Weights of a small multi-label audio tagger.
Model: 0.585M parameters, norm batchnorm.
Training: 20600 steps, batches of 64.
Data: trained on short read English sentences (LibriTTS-R), 26041 training examples, 50.6 epochs.
Rows from block 9 of a small multi-label audio tagger, named by matrix and row number. Each number is 200 + 30 x the weight over its row's rms, rounded and kept within 0 to 999. All counts start at 0. After the name is the row's rms in percent of the matrix's.
After each channel's rows are labels from the 100 clips, of 14976, where the channel reaches its highest value: "loudest" is the band of the loudest frequency at the time of the peak. Only what is clearly more common there than usual is listed. The data: short read English sentences (LibriTTS-R).
# conv: pointwise conv (model.blocks.9.conv.weight, 128x128x1), inputs 64-127

conv.64,098,194,234,159,192,185,233,179,202,247,169,230,207,164,189,220,162,244,238,140,165,150,176,166,190,196,179,190,192,158,162,208,178,199,195,237,194,147,170,188,192,199,214,221,178,175,211,199,192,221,209,191,184,168,156,215,169,159,250,150,204,217,182,208,213
loudest: 250 to 500 Hz

conv.39,096,207,177,194,223,167,257,199,202,208,201,177,188,245,220,234,155,204,168,186,128,200,158,227,203,212,114,239,233,189,204,172,144,155,190,228,205,173,166,131,242,141,185,189,183,204,197,206,168,188,205,189,156,181,186,172,196,202,219,202,154,210,161,172,209
loudest: 250 to 500 Hz

conv.63,098,205,223,184,203,231,176,198,216,155,238,181,223,241,235,199,200,151,181,200,176,204,235,170,172,177,234,215,231,146,190,144,218,199,133,200,232,186,144,216,192,215,203,195,195,225,194,239,126,199,225,226,224,225,177,236,178,154,230,206,225,125,164,160,223
loudest: 4000 to 8000 Hz

conv.117,099,192,149,152,167,208,204,209,181,215,188,153,175,149,203,154,216,175,252,193,171,230,189,210,211,181,191,224,229,164,239,222,195,236,164,208,210,153,209,174,224,214,215,136,160,201,236,136,171,209,227,158,238,236,239,197,185,144,191,186,204,235,171,202,237
loudest: 250 to 500 Hz

conv.78,100,131,245,180,245,180,219,162,173,177,191,172,213,204,175,218,164,190,183,220,174,209,188,182,217,136,204,204,172,178,178,208,171,205,188,143,186,206,223,192,163,194,212,174,192,210,201,225,174,226,158,186,171,189,165,204,221,198,131,216,203,163,210,236,147
loudest: 4000 to 8000 Hz

conv.89,102,202,243,180,230,217,185,183,185,185,209,179,150,193,209,200,143,216,203,172,207,172,205,199,182,219,185,195,201,122,178,200,206,199,217,230,178,173,183,183,132,175,225,198,161,251,146,208,183,247,210,161,186,215,152,241,229,230,179,282,198,200,165,173,173
loudest: 500 to 1000 Hz

conv.87,094,209,174,189,237,167,255,184,219,175,177,158,207,199,133,176,131,177,227,166,191,174,220,212,224,229,261,165,176,176,211,210,211,217,202,171,190,210,270,174,201,191,165,224,136,189,220,173,162,202,201,167,183,210,173,159,200,162,188,191,232,162,224,209,180
loudest: 250 to 500 Hz

conv.120,095,228,198,166,228,242,208,194,164,197,190,210,239,227,246,204,152,209,129,231,193,199,157,204,226,196,118,203,223,196,172,213,178,218,179,186,173,194,235,181,175,194,152,184,177,189,194,176,194,188,179,160,165,204,229,173,271,206,185,214,173,231,182,229,263
loudest: 250 to 500 Hz

conv.119,099,226,184,172,202,207,207,226,216,137,169,158,131,218,106,224,128,226,236,227,197,194,210,229,260,232,219,214,200,235,192,198,209,210,190,217,198,197,199,200,227,206,202,241,217,216,198,219,187,200,209,227,231,248,222,181,219,192,215,190,190,200,181,155,159
loudest: 250 to 500 Hz

conv.50,097,190,191,247,164,187,208,179,226,180,197,181,230,240,164,239,179,195,122,206,197,182,158,179,203,182,199,147,186,156,205,257,128,219,212,231,172,162,222,178,195,166,255,204,200,191,209,158,155,138,177,234,226,226,162,222,201,172,179,186,172,169,226,199,211
loudest: 250 to 500 Hz

conv.1,101,180,208,224,179,202,259,161,237,218,195,186,189,166,203,226,253,217,209,212,169,223,105,206,158,183,191,160,224,117,231,225,165,207,170,206,174,206,222,203,152,209,211,174,182,161,166,225,200,208,221,206,235,147,195,182,171,242,125,250,215,220,166,254,222
loudest: 4000 to 8000 Hz

conv.73,101,159,242,187,197,198,226,158,206,168,141,159,215,181,210,185,196,172,176,226,176,147,213,192,243,200,181,161,197,175,191,180,185,236,146,213,195,230,202,204,200,174,164,212,117,141,194,234,166,191,169,178,204,183,162,188,283,235,199,197,217,180,190,138,177
loudest: 250 to 500 Hz; 4000 to 8000 Hz

conv.40,098,210,242,168,202,199,171,187,216,190,134,141,159,191,199,214,194,216,168,222,173,216,189,229,243,216,163,261,175,223,205,160,206,227,217,189,240,174,211,215,178,226,223,167,217,150,157,197,142,225,184,213,188,198,172,243,200,190,181,206,198,211,184,172,190
loudest: 2000 to 4000 Hz

conv.4,095,203,213,157,203,218,192,210,193,283,221,215,202,191,191,222,244,185,236,177,215,211,208,191,188,218,178,212,202,178,204,188,196,205,184,212,175,235,174,204,158,188,226,197,189,194,195,222,216,139,187,197,245,245,267,197,200,230,171,210,209,170,205,197,164
loudest: 250 to 500 Hz

conv.96,103,253,182,164,202,199,206,170,187,193,225,166,237,204,197,227,148,201,160,159,221,196,195,159,227,190,212,223,216,239,210,224,137,157,198,226,200,153,100,133,198,130,136,147,194,200,227,185,180,156,222,188,185,167,190,186,160,223,180,225,238,145,168,161,178
loudest: 500 to 1000 Hz

conv.53,097,186,196,187,223,209,219,191,169,130,224,145,160,224,192,247,181,167,201,211,194,221,205,221,137,204,153,182,171,177,200,177,167,233,175,207,215,154,187,207,211,150,233,223,191,165,206,212,196,182,184,188,196,199,233,165,245,196,223,191,181,258,238,200,171
loudest: 250 to 500 Hz

conv.7,101,214,154,208,156,218,219,118,210,209,158,181,182,212,166,223,166,205,180,174,191,183,205,245,224,237,185,239,201,180,222,182,195,130,190,167,140,163,224,207,181,169,207,203,202,157,237,204,226,206,197,214,159,201,215,219,219,202,219,154,194,226,202,222,212
loudest: 250 to 500 Hz

conv.107,106,163,182,155,237,78,158,205,214,211,208,185,226,154,194,183,204,206,159,206,216,208,231,172,181,176,196,182,162,203,242,220,204,221,244,225,171,235,196,165,117,190,215,111,191,232,234,182,192,255,164,186,181,170,153,218,222,163,225,243,206,225,188,200,256
loudest: 4000 to 8000 Hz

conv.91,099,227,250,229,204,193,210,155,204,256,203,214,148,214,146,253,213,153,187,182,152,220,217,185,166,153,269,214,212,175,155,172,189,224,215,164,175,186,218,224,192,216,224,239,209,189,222,204,169,212,207,152,229,202,213,245,219,165,196,233,224,176,175,217,198
loudest: 250 to 500 Hz

conv.94,101,167,232,185,195,168,186,212,187,203,173,157,174,254,199,163,214,196,180,164,142,236,204,213,215,216,174,183,153,188,163,175,205,208,204,217,233,205,217,207,177,204,194,199,156,223,192,232,204,211,157,217,179,265,211,178,172,166,194,139,185,155,220,175,168
loudest: 4000 to 8000 Hz

conv.13,098,195,193,229,226,202,235,201,183,207,178,198,176,249,235,177,176,169,180,113,175,220,212,183,209,261,212,217,220,193,201,214,197,190,215,231,168,211,211,192,216,170,194,135,157,212,229,156,190,228,220,173,161,206,187,181,153,133,155,167,181,190,181,203,195
loudest: 500 to 1000 Hz

conv.18,103,134,221,141,226,194,219,158,144,217,195,199,172,202,194,213,210,175,209,138,195,184,207,152,176,206,209,201,213,191,161,203,180,142,209,198,209,239,203,165,176,217,189,138,197,227,188,211,235,206,173,209,144,178,199,212,226,239,199,218,166,213,203,251,199
loudest: 4000 to 8000 Hz

conv.90,097,237,202,183,201,156,216,123,217,197,159,197,191,159,172,221,205,134,184,234,170,213,225,214,210,211,236,232,235,193,202,172,179,188,172,241,176,204,190,228,189,208,227,176,235,227,184,200,219,248,237,172,282,224,158,236,209,200,195,210,241,153,222,201,172
loudest: 4000 to 8000 Hz

conv.11,101,174,177,159,213,221,249,146,210,137,207,143,203,219,198,172,208,168,210,185,217,218,181,214,145,173,239,171,195,178,219,193,221,180,209,156,209,185,240,205,182,196,213,203,217,162,243,215,230,156,138,176,187,213,207,170,239,153,166,191,203,164,186,173,164
loudest: 250 to 500 Hz

conv.61,099,219,131,196,174,175,199,165,227,233,178,175,169,178,188,223,200,227,240,224,259,176,241,168,207,201,168,208,143,158,171,167,229,160,242,202,181,175,201,193,155,159,197,232,210,193,215,200,231,239,249,211,193,187,218,203,197,187,198,203,178,192,215,203,193
loudest: 500 to 1000 Hz

conv.20,099,131,233,171,151,188,178,141,191,224,176,178,137,198,190,201,255,191,181,216,150,176,210,200,163,173,211,182,154,199,202,219,157,205,196,177,198,202,180,133,202,159,195,187,182,155,206,198,184,186,186,154,217,192,159,183,188,192,218,227,175,209,221,201,181
loudest: 250 to 500 Hz

conv.99,102,193,254,143,196,178,213,220,191,203,193,196,239,197,222,171,190,197,223,175,149,117,150,237,228,126,184,202,240,105,216,145,231,174,192,166,223,233,185,232,195,174,201,197,217,161,192,199,185,200,148,150,197,162,222,155,237,211,207,165,174,182,209,138,212
loudest: 250 to 500 Hz

conv.47,100,198,192,220,179,179,172,197,239,169,211,153,224,197,202,218,227,137,195,215,205,255,146,200,204,191,200,193,224,168,174,230,197,205,181,204,178,171,149,220,226,184,212,210,142,196,187,213,120,155,173,208,197,172,226,227,194,176,210,169,212,226,192,171,263
loudest: 250 to 500 Hz

conv.74,099,168,181,236,183,213,225,250,150,192,187,198,256,202,205,192,222,206,219,198,178,187,188,182,162,216,194,196,220,191,211,189,199,219,177,258,182,138,268,245,182,148,224,199,218,152,182,161,204,177,156,123,214,186,149,168,229,215,155,261,238,174,195,164,245
loudest: 250 to 500 Hz

conv.77,094,193,204,234,232,180,186,264,185,158,172,143,220,186,208,213,230,175,174,165,195,142,159,170,217,231,251,192,197,180,205,233,167,183,198,253,193,210,206,216,169,131,257,201,180,219,205,162,134,208,193,203,172,219,154,170,162,185,193,214,174,209,227,191,209
loudest: 250 to 500 Hz

conv.48,099,213,160,220,201,191,207,203,168,238,131,219,171,207,149,182,208,201,219,179,207,184,160,205,217,247,192,180,218,200,185,175,234,243,244,253,188,162,225,193,187,214,223,185,235,205,226,227,172,90,193,180,169,138,194,206,153,227,211,186,175,235,223,163,214
loudest: 250 to 500 Hz

conv.84,102,173,198,212,199,230,210,192,226,175,180,211,155,156,170,233,173,188,230,145,203,200,172,149,241,117,244,163,202,140,171,144,206,174,180,173,162,208,184,230,169,199,212,228,123,201,151,200,130,210,202,171,221,173,183,180,168,213,177,188,192,134,195,168,160
loudest: 500 to 1000 Hz

conv.125,101,166,222,113,197,171,149,218,145,216,185,223,183,249,232,204,198,191,184,246,170,190,210,199,180,194,193,209,161,222,201,192,217,224,159,143,206,201,211,167,236,158,151,193,167,152,192,174,186,240,186,158,182,193,159,149,177,234,186,208,222,197,236,204,182
loudest: 250 to 500 Hz

conv.95,100,246,158,199,183,182,201,172,244,243,170,201,229,169,254,234,221,216,185,191,171,223,122,192,173,181,243,199,222,168,199,160,124,192,237,195,181,214,192,179,202,186,186,187,169,203,215,205,213,210,175,250,225,226,164,190,195,236,244,142,106,204,137,192,198
loudest: 250 to 500 Hz

conv.57,098,196,214,180,206,135,185,225,190,205,234,161,250,153,205,204,234,166,224,209,214,162,204,227,208,201,168,193,213,171,212,170,179,163,202,221,178,165,134,205,184,176,177,130,225,179,222,219,215,207,213,200,190,198,185,188,200,201,241,185,188,176,224,225,151
loudest: 250 to 500 Hz

conv.71,104,99,260,196,221,195,215,161,193,246,226,156,140,172,234,159,191,201,160,187,170,210,233,219,225,188,192,132,216,160,186,188,231,225,186,196,218,203,199,200,213,219,193,179,198,219,147,210,206,177,208,209,174,195,150,144,146,209,193,187,206,168,198,178,184
loudest: 2000 to 4000 Hz

conv.58,099,195,169,158,245,162,204,207,217,197,178,216,187,183,212,218,180,184,189,161,217,220,224,162,211,172,200,192,143,143,185,130,212,190,273,156,199,232,207,209,192,214,194,209,198,176,199,238,220,180,197,175,113,171,180,155,233,212,140,275,166,216,228,197,182
loudest: 250 to 500 Hz

conv.124,098,205,185,211,189,177,204,169,138,161,210,183,186,174,132,235,131,196,205,220,202,180,193,189,191,150,184,231,212,138,181,176,175,252,156,154,230,161,185,178,201,194,154,237,161,135,237,202,185,132,197,147,190,205,186,139,259,186,226,214,187,178,198,197,218
loudest: 250 to 500 Hz

conv.116,102,186,183,220,181,200,207,241,169,201,187,148,167,207,123,200,207,176,185,217,223,168,203,188,187,193,164,227,196,157,234,123,197,182,196,204,152,198,238,159,203,198,206,201,193,190,252,187,184,212,166,105,228,232,188,147,189,182,158,239,205,177,190,171,195
loudest: 250 to 500 Hz

conv.88,096,212,152,191,216,168,213,228,134,204,103,185,171,166,181,243,188,173,207,187,239,174,189,149,182,138,184,138,188,189,179,190,167,228,230,153,181,218,209,217,206,189,189,207,195,207,192,223,213,213,214,203,205,199,154,195,201,182,174,273,195,184,199,190,218
loudest: 250 to 500 Hz

conv.46,098,169,200,183,206,175,205,204,229,151,197,203,247,169,202,166,244,145,207,180,180,195,192,193,154,230,188,144,177,134,209,211,222,206,203,278,212,170,186,198,175,236,185,239,159,181,220,212,163,171,212,213,189,158,172,188,205,213,193,187,191,186,132,178,168
loudest: 500 to 1000 Hz

conv.60,099,178,166,168,220,221,187,236,182,152,169,139,251,177,247,207,212,202,230,179,205,192,221,187,212,233,198,228,222,178,156,223,174,215,184,197,223,193,203,196,198,215,190,229,148,199,134,190,183,185,238,146,189,189,234,208,199,215,207,225,195,223,223,199,248
loudest: 250 to 500 Hz

conv.115,099,197,205,219,224,167,191,228,190,208,214,205,128,205,146,198,161,170,206,190,175,192,182,144,168,215,227,189,184,184,215,200,149,166,221,150,181,159,225,210,172,149,224,243,239,177,195,153,230,191,185,177,170,250,178,198,195,179,228,197,178,210,149,126,153
loudest: 2000 to 4000 Hz