config.toml
model = "multi-label audio tagger"
n_mels = 80
hop_length = 160
arch = "tdnn"
padding_mode = "reflect"
stem = "single"
lr = 0.0015
steps = 20600
epochs = 50.6
lr_schedule = "cosine"
final_lr_fraction = 0
warmup_steps = 410
Rows from block 8 of a small multi-label audio tagger, named by matrix and row number. Each number is 128 + 24 x the weight over its row's rms, rounded and kept within 0 to 255. All counts start at 0.
After each channel's rows are labels from the 100 clips, of 14976, where the channel reaches its highest value: "responds to" is what is common among them. Only what is clearly more common there than usual is listed. The data: short read English sentences (LibriTTS-R).
# conv: width-3 conv, dilation 2 (model.blocks.8.conv.weight, 128x128x3, each kernel summed), inputs 0-127

conv.105 [134  93 135  68  91 154 156 134 127 137  64 145 117 152 123  99 150 142 122 130 129  99 157 152 117 151 108  57 116  86 111 125 121 124 134 126 166 132 134 111 117 111 124 144 114 137 105 121 119 115 115 113 119 128 120 109  99 111 137 151 114 128 153 103 135 125 123 100  99 130 119  82 130 136 119 148 123 142 171 107 100 107 159 155  81  76 109 104 130 122  87 131 136 163  90 120 148 145 127 162  95 133 126 154 109  94 161 156 116 134 110  88 192 166 106 152 112 131 130 152 137 122 149 118 180 148 119 136]
responds to: the word "him"

conv.47 [110 120  70 157 155 129  88 139 161 141 131 117 116 103 116 135 126 137 152 144  95 127 121 117 116 105 164 141 118 129 131 108 131 104 143 126  85 147 122 143 110  90 139 139 117 153 166 118 157 103 146 125 112 100 132  85 123 100 129  88 133 131  84 132 110 138 123 110 109 165  61 138 147 123  98 141 151  91 141 141 144 124 120 165 177 107 115 145 145 100 115 137  38 122 130 122 152  99 117 124 109 115 145 149 148 130 105 136  96 126 140 142  85 151 110  61 116 107 127 141 126 114  97 122 140  80 102 126]
responds to: the word "such"

conv.15 [100  96 136 107 140 128  80 142  86 112 127 170 144 155 146 141 121 114 145 104 154 104 118 149 107 164 112 111 115  99 117 117 152 106 111 160 149 136 137  59 106 129  98 134 154  96 101 144  98  79 139 143  82 148 129 125 155 134 147 113 130 141 110 143 102 121 189  95 103 102 135  98  93 119 129 155 144  86 114  91 122 140 104 146  57 118 100 146 126 121 142  93 137 135 133 147 138 135 172 143 139 114 143 135  75 119 123 133 144 114 124 117 139 119 155 155 137 126 154 128 135 139 175 111 132 138  96  90]
responds to: the word "has"

conv.33 [131 140 110 116  85 119 149 109 122 167 103 143 133 126 131 107 150 145 148 115 118 128 100 101 178  80 165 123 126  95 152  95 120 119  96  96 161 124 131 101  83  91 136 117 117  72 117 167 132 143  86 118 153 101 118 116 136  89 129 143  98 131 167 127 157 129 120 124 144 149 127 121 140 129 154  78 146 134  72 165  99 106 137 127 105 186 126 137 142 104 133 134 173  83 136 134 104  99  85 122 165 146 126 105 140 112 136 114 113 117 123  99 127 145 120 153 158 110 102 127 149 116 133 156  84 160 138 122]
responds to: the word "after"

conv.111 [141 135 147 128 115 108 146 132 126 139 122 106 145 137  67  91 104 114 110 128  51 132 146 130 135 175 154  99 123 102  89 121 171 146 149 149 155 133 173 117 105 112 123 100 145 125 140 108 127 148 182  81 100 143 133  97  99 115 145 110 172 126 102 156 144 114 118 138 130 165  96 112 155 122  98 129 117 138 140 137 148 120 118 179 175 154 113 117 145 144  65 152 141 128 102 130 142 142 123 141 131  95  95 144 100 137 172 149 146 131 122  96 144 103 142 154 120 129 129 150 119 113 155 127  89 114  93 109]
responds to: the word "had"; the word "have"

conv.56 [122 123 116  94 144 143 130 133 138 123 131 157  84 138 125  45 119 162  68 149 102  74 109 147 148 168 116 121 102 126 112 133 151 134 152 129 124 131 108 107 148 113 121 132 148 127 127 124 110  93 166 144 106 135 157 142  93 152 125 109 118 107  70 164 119 107 123 126 113 120 135 158 122  71 110 136  97 150 101  98 162 105 139  98 152 128 122 107 122 152 125 142 127 151  88 115 151 181 136 114 130  88  80 105 112 154 110 154 128 154 135 106 146 114 146 135 149 105  98 116 125 140 182 159 128 144 141 124]
responds to: the word "had"

conv.44 [132 165 152 161 100 137 104 112 176  86 140 102 162 130 157 133 114 163 165 122 129 142 124 162 133 117 142 137 105 157 117  81 128 143 113 139 150 123 131 127 145 137 125 104  76  94 125  97 130 156  77  75  74 142 153 132 121 138  81 165 135 103 147 131 159 172  95 128 106 114 127 121 132 111 125 119 131 109  92 146 118 150 120 144 133 102 145 105  76 120 125 130 134  85 113 118 104 142 111 106 141 104 157 151  88 120 155 129  88 107 107 144 140  99 113 143 125 147 115 136  69 118 131 160 139 136 105 162]
responds to: the word "from"; the word "of"

conv.14 [125 141 147  98 103  80 153 115 159 126 147 140 137  88 133 132 126 139 123 101 108 131 140 161 160 107 115 142 149 140 119 136 122  92 110 160 153 132 152 157  97 113 172 131 117 109 117 106 119 134 130 123 116  90 124 103 122 127 147 128 140  74 102 102 139 164  95 175 139 148 155 139 137 161 133 112 175 111 162 102 133 147 169 133 123  98 147 144 122 120 148 159  68 105  98 120 144  92 107  92 111 125  98 123 116  79  87  86 141 104 178 123 144  69 119 100 114 109 119 159 113 117 115 106 144 108 145 138]
responds to: the word "i"

conv.107 [162 168 146 118 125 102 170 127 123 137 111 156 168 108 136 127  96  66 111  85  71 121 129 109 137 156 132 154 149  90  93 117 132 122 148 146 115 141 127  96  94 132 138 132 136 163 149 126 117 116 147 104 103 117 139  79 127 120 159 110 167 122 103 125 100  73  83 164 138 132 158  81  98 140 116 139 129 123 129 113 121 111 135 146 137 152 153 126 134 104 148 114 123 153  53 126 117  95 148 143 142 125 133 159 133  98  95 114 144 132 105  93 146 111 112 121 123 146 156 120 125 116 106 107 128  75  95 152]
responds to: the word "cried"

conv.84 [ 94 141 149 112 138 111 165 105 122 122 148 180 127  91 145 127 175  62 157 140 134  94  83  88  95 124 119 106 142 129 129  94 104 130 141 145 171 152 143 159 106 178 168 131 151 155  97 134  78 138 147 140 123 165  97 104  92 138 103 130 144 128 163 119 143 134 149  87 127  81 128 136 124 103 119 101 132 102 134 144  93 126 127 117 133 151 105  73 128 102 142  98 137 120  96  94 110 126 131 105 129 146 134 135 154 146 132 108 116 144 163 149 162 135 117 155 156 148 134 118 126 119 144 121 131 146 112 176]
responds to: the word "chapter"

conv.46 [130 137 167 115 143 129 132 122 156 180 128 144 135 105 121 146  96  54 122 160 126 128 106  53 102 127 149 168 116 146 140 120 132 141 110 162 125 149 132 105 117  92 139 149 133 134 176 138 119  88 132  90 110 159 108 135 114 132 109 118 149  86 110 168 104 116 151 104 176  99 124 117 149 159 141 129  97 154 127 147 150 124 152 108 141 156 142  82 114 105 120 138 111  99 128  88 149 136 119 104  70 118 150 133 146 131  94  93 131 134 132 113 144  78 105 146  94 165 125 140 131 124 148 119 127 138 156 125]
responds to: the word "but"

conv.79 [ 83 135  79 139 134 123 172 132 100 114 138 134  85 149 142 124 141 165  63 121 121 146 135 138 119 148 143 123 102 106 122 127 163 106 124 126 153  62 138 115 145 150 168 133 133 154 115 132 166 181 139 118 145 100 170 112 115  69 105 114  65 116 111 109 145 154 105 135 111 151 106 147 102 125 114 123 141 141 133 116 129 113 108 137  87 109 152 124 137 169 121 115  75 124 142 132 134 127 120 106 121 140 118 144 136 130 112 135  91 150 116 134 129 123 133 120 109  94  90 114  73 130 138  66 109 108 103 146]
responds to: the word "them"; the word "him"

conv.126 [142 111 116 138 133  92  88 107 131 112 119 116 162 146 113 148  97 127 157 115  92  40 106 143 141  98 162 118 108 115  58 127 103 114 154 161 139 155 147 187 111 133 136 137 111 126 135 120 139 147 118 128 111 125 122 117 107  83 148 129 152 128  86  94 139 142 123 137 117 134  97 144  98 114 106 153 102 104 124 133 161 143  81 133  93 144 150 108 127 129 123 110 155  90 108  96 166 111 129 120 104  85 122 139 128  98 123 115 104  96 105 153 107 122 155 105 133 132  92 144 164 110 114 105 147 112  80 120]
responds to: the word "of"

conv.11 [139 191 107 158 114 143 151 141 167 136 155 105 126 100 125 133 164 118 125  94 132 130  99 130 118 152 131 111  84 172 127 104 172  97 114 115  93 134 104 136 128  64 111 167 127 146 159 107 182 109 125 120 105 163 146 138  84 146  97 130  98 122 120 110 128 126 143 115 131 121 153 101 154 125 106 137 155 146 158 155 143 160 176 174 152 105 118 137 111 116 146  84  84 122 160 146 129 124 137 106 115 160 143 130 127 112 137 131 157 112 122 136 105  78 144 119  84 135 116 142 100 119 135 111 121  89 115 158]
responds to: the word "for"; the word "said"

conv.123 [136  83 169 135 147 148 133 128 133 115 150 130 149 165 108 130  27 165 155 153 154 147 164 170 134 160 100 128 174 107 143 128 120 141 124 130 161 132 149 131 144 115 119  59 121 109 102 107 140 158 136 139 131 127 121 141 113 143 171 131 102 123 142 135 142 157 116 155 142  86 159 119 126 147  91 150 148 140 107 133 128 126 147 120 101 132 131 162 133 146  81 146 165 121 118  59 120 132 151 137 143 100  90 124 146 130 118 108 139 142 157 110 131 119 124 121 124 128 132 132  79 175 128 130 100 108 144 124]
responds to: the word "was"

conv.124 [ 63 112  94 155 119 122 110 127  98 140  98 134 101 127 135 127 165 158 106 126 138 148 147 106  80 136 110 175  83  73 148 146 104 137 137 124  98 125 127 156 117 134 150 124 132 157 141 108 126 151 108 155 103 123 109 142 120 117 119 107 121 128 103 129 141 128 115 151 112 125  66  97 144 116 143 157  91 155  88 114 124 132  81 123 154 166 139  82 156 134 129 125  92 166 103  83 113 138 129 103 104 140 152 126 140 128 159  78 114 123  81 115 121 138  95 122 131 132 124  69 130 130  94 104 122 132 102 155]
responds to: the word "looked"; the word "at"

conv.29 [152 137 124 134  84 139  91 152 119 131  99 139 117 150 121  97 120 101 152 108 162 127 114 100  99  91 142 139 140 148  96 147 144 139 130  98 124 129 122  94 140  73 128 132 123 147 108 139 130 122  98 159  87 112 127  69  91 121  83 136 131 124  85  90 111 130 123 109 161 140 147 134  76 109 138  65 106  81 135 116 112  83 106 111 165 104  83 138 114 136 135 152 141 117 115 146 154 130 116 124 153 140 130 134 113 119  66 132 126 140 125  83 112 107 152 100 125 140 160 143 122  98  86 119 132  90 128 140]
responds to: the word "mr"

conv.0 [ 98 101  90 115 131 112 121 122 145  86 130  95 121 146  76 126 155 140 121 111 116 140 149 133 153  97 127  34 157 149 136 167 109 137 133 105 149 121 156 109 138 116  70 120 130 139 164 133 152 144 130  88 134 105 146 102 154 152 139 133 131  87  70 112 102 121  89 133 122  85 126 158 130 123 119 113 144  87 116 166 188 125 120 131 135 149 102 140 148 153 145 127 135 140 135 123 154 161 134 147 156 130 138 137 121 118 150 181 160 155 125 117 127 130 140 122 124 107 126 135  93 113 184 144 133 150 126 121]
responds to: the word "never"

conv.61 [119  99 125 103  96 134 144 128 106 120 159 141 106 134  94 104 139 160 144 138 143 116 133 170 156 136 115  79 115 127 165 134 155 119 139 103 134 133 125 167 130 120 118 134 142  94 157 143 159 154 108 125 104 122 116 116 107 124 152 140 136 100 143  88 125 148 129 118  54 109 109 112 149 127 127 144 127 102 164 171 138 104 141 153 108 131 138 158 158 121 118 133 136 123  87 164 162 167  95 161 109  68 151 109 161 132 150 159  91 140 144 107 180 143  87  95  97 114  92 122  84 116 114 121 171 131 122 109]
responds to: the word "my"

conv.37 [148 143 135 102  91  95 131 105 104 126 107 134 111  96 179 124 107 128 141 122 129 110 133 160 137 120 126 161 146 101  90 124 154 139 185 134 126 121 130 159 107 125 138 169 140 136 110 114 137 188 139 123  84 167 104 145  90  80 112 150 159 137 114  83 203 139 133 151 144 111 105 128 121 143 105 123 105  99 130 134 125 112 119 123 150 149 158 154 126 121 114 117 158 121 133 148 178  96 118 110 134 103 167 124 154 147 110 138 102 138  96  85 121 117 130  80 103 117  92  83 127 149 106 145 122 122 137 160]
responds to: the word "of"; the word "course"

conv.54 [100 150 131  93 127 140 104 136 148 123 129 101 142 131 102 135 139 112 115 130 126  98 136 121 129  93 153  98 131 146  85 138 108 152  99 134 135 116  85  84 130  93 117 103 119  63 118 189 107  59 139 122 106 153 113 108 175 122  98 135 117  89 138 146 104 107 117 100 136  95 153 174 111 138 114 131 112 156 117 130 153 125  65 132 107 136 123 126 120 103 118  96 134 143 111 149 109 168 139 139 149 137 119 110 145  98  79  75  89 130 137 113 128 124 125 164 115 158 137 136 117 108 120 152 112 134  81 150]
responds to: the word "was"; the word "not"

conv.82 [134 122 110 129 131 122  79 112  87 139 114  60 121 154 104  87 173  88 161 134 171 163 109 118 146 155 132 153 131 133 155  81 156 118 123 130  86 140  76 141 143 113 163 130 113 127 110 138 154 124 139 117 113 154 102 118 125 132  89 143  68 128  85 136 144 138 131 137  84 125 123 143 122 104 154 133 115 117  95 159 128 131  97 127 101 130 104 152 160  95  90 135 129 102 125 134  92 146 107 135 126 149 133 128 127 139 144 180 119 134  87 134  95  89 109 127 108 116 114  79 110  97 130 146 117 130 126  90]
responds to: the word "if"; the word "you"

conv.93 [117 133 156  71 100  96 105 116 154 156 130 121 101  89 107 144 152 124 137 116 135  92 161 155 141 106 124 114 123 172 103 145 126 106 131 108 155 119 115 149 108 104 102 146 117  99  97 143 115  91 128  79  82 144  95  78 139 159 152 112 124 138 112 133 142 141 128 144 141  78 154 126 130 133 119 135 128 135 112 194 118  86 147 185 145 144 107 171 125  89 157  83 137 143 156  99 175 143 127 102 151 170 117 130 130  91 122 125 135  83 131 123 104 125 121 145 140 130 150 115 110  97 149 124 119 127 135 121]
responds to: the word "nothing"; the word "of"

conv.1 [ 95 147 111 102 125  96 133 109  79  96 144 129 105 119 108  93 172 121 102 114 123 138 178 108  77 184 119 126  85 146 122 134 153 105 137 133 148 111 127 118 166 102 127 125 125  86 116  94 161 120 102 124 121 154 122  74 110 163 101 123 124 105 164 117 122 139 166 126 121 139 183 152 150 134 124 107 149 123  82 106 111 102 141 132 105 115  84 114 167 131 100 115 111 129 153 154 152 144 132 105 149 165 105 143  86  90 138 130 158 124 158 139 120 118 154 158 128 149 133 123  98  94 165 139 143 138 142 121]
responds to: the word "nothing"

conv.57 [125 144 106 128 126 107 112 134  78 129 133 156 119 180 162 152 104 138 161 129 141 118 125 111 148 135 140 123 146 137 131 137 132 116  75 137 160  83 130 108 154 145 140 140 145 136 162 158 156 122  91 124 101 144  77 115 137 110 124 131 128 143 143 126  88 155 144 177 165 130 134 140 118 166 150 129 137 148  54 107 125  90  82 108 114 138 130 174 148 132 144 119 159 117 169 148 174 127 153 116 167 118  88 124 110 106 132  89 150 130 107  98  94 128 127  86 164 118 113 117 118 139 158 122 108 103  91 116]
responds to: the word "was"; the word "it"

conv.125 [108 135 112 168 125 133  86 121 138  95  96 146 135 124 119 137 165  61 138 114 123 151 179  82  94  97 136 121 116 153 118 130 120  96 104 111 125 138 103 152 131  82 138 116 121 125 144 136 128 133 103 161  86 128  80 172 113 130 128  88  93  97 133 129 128 131 153  78 117 153 111 160 158 130 139 122 152 127 144 118 138 136  89 120 119  85 123  88 123 123 140 139  84 106 162 137  99 134  91 144 103 153 121 101 109 134 137 104 102 152 124 149  90 136 155 157 134 109 126 136 155  80  83  95 111 126 137 154]
responds to: the word "to"; the word "the"; the word "be"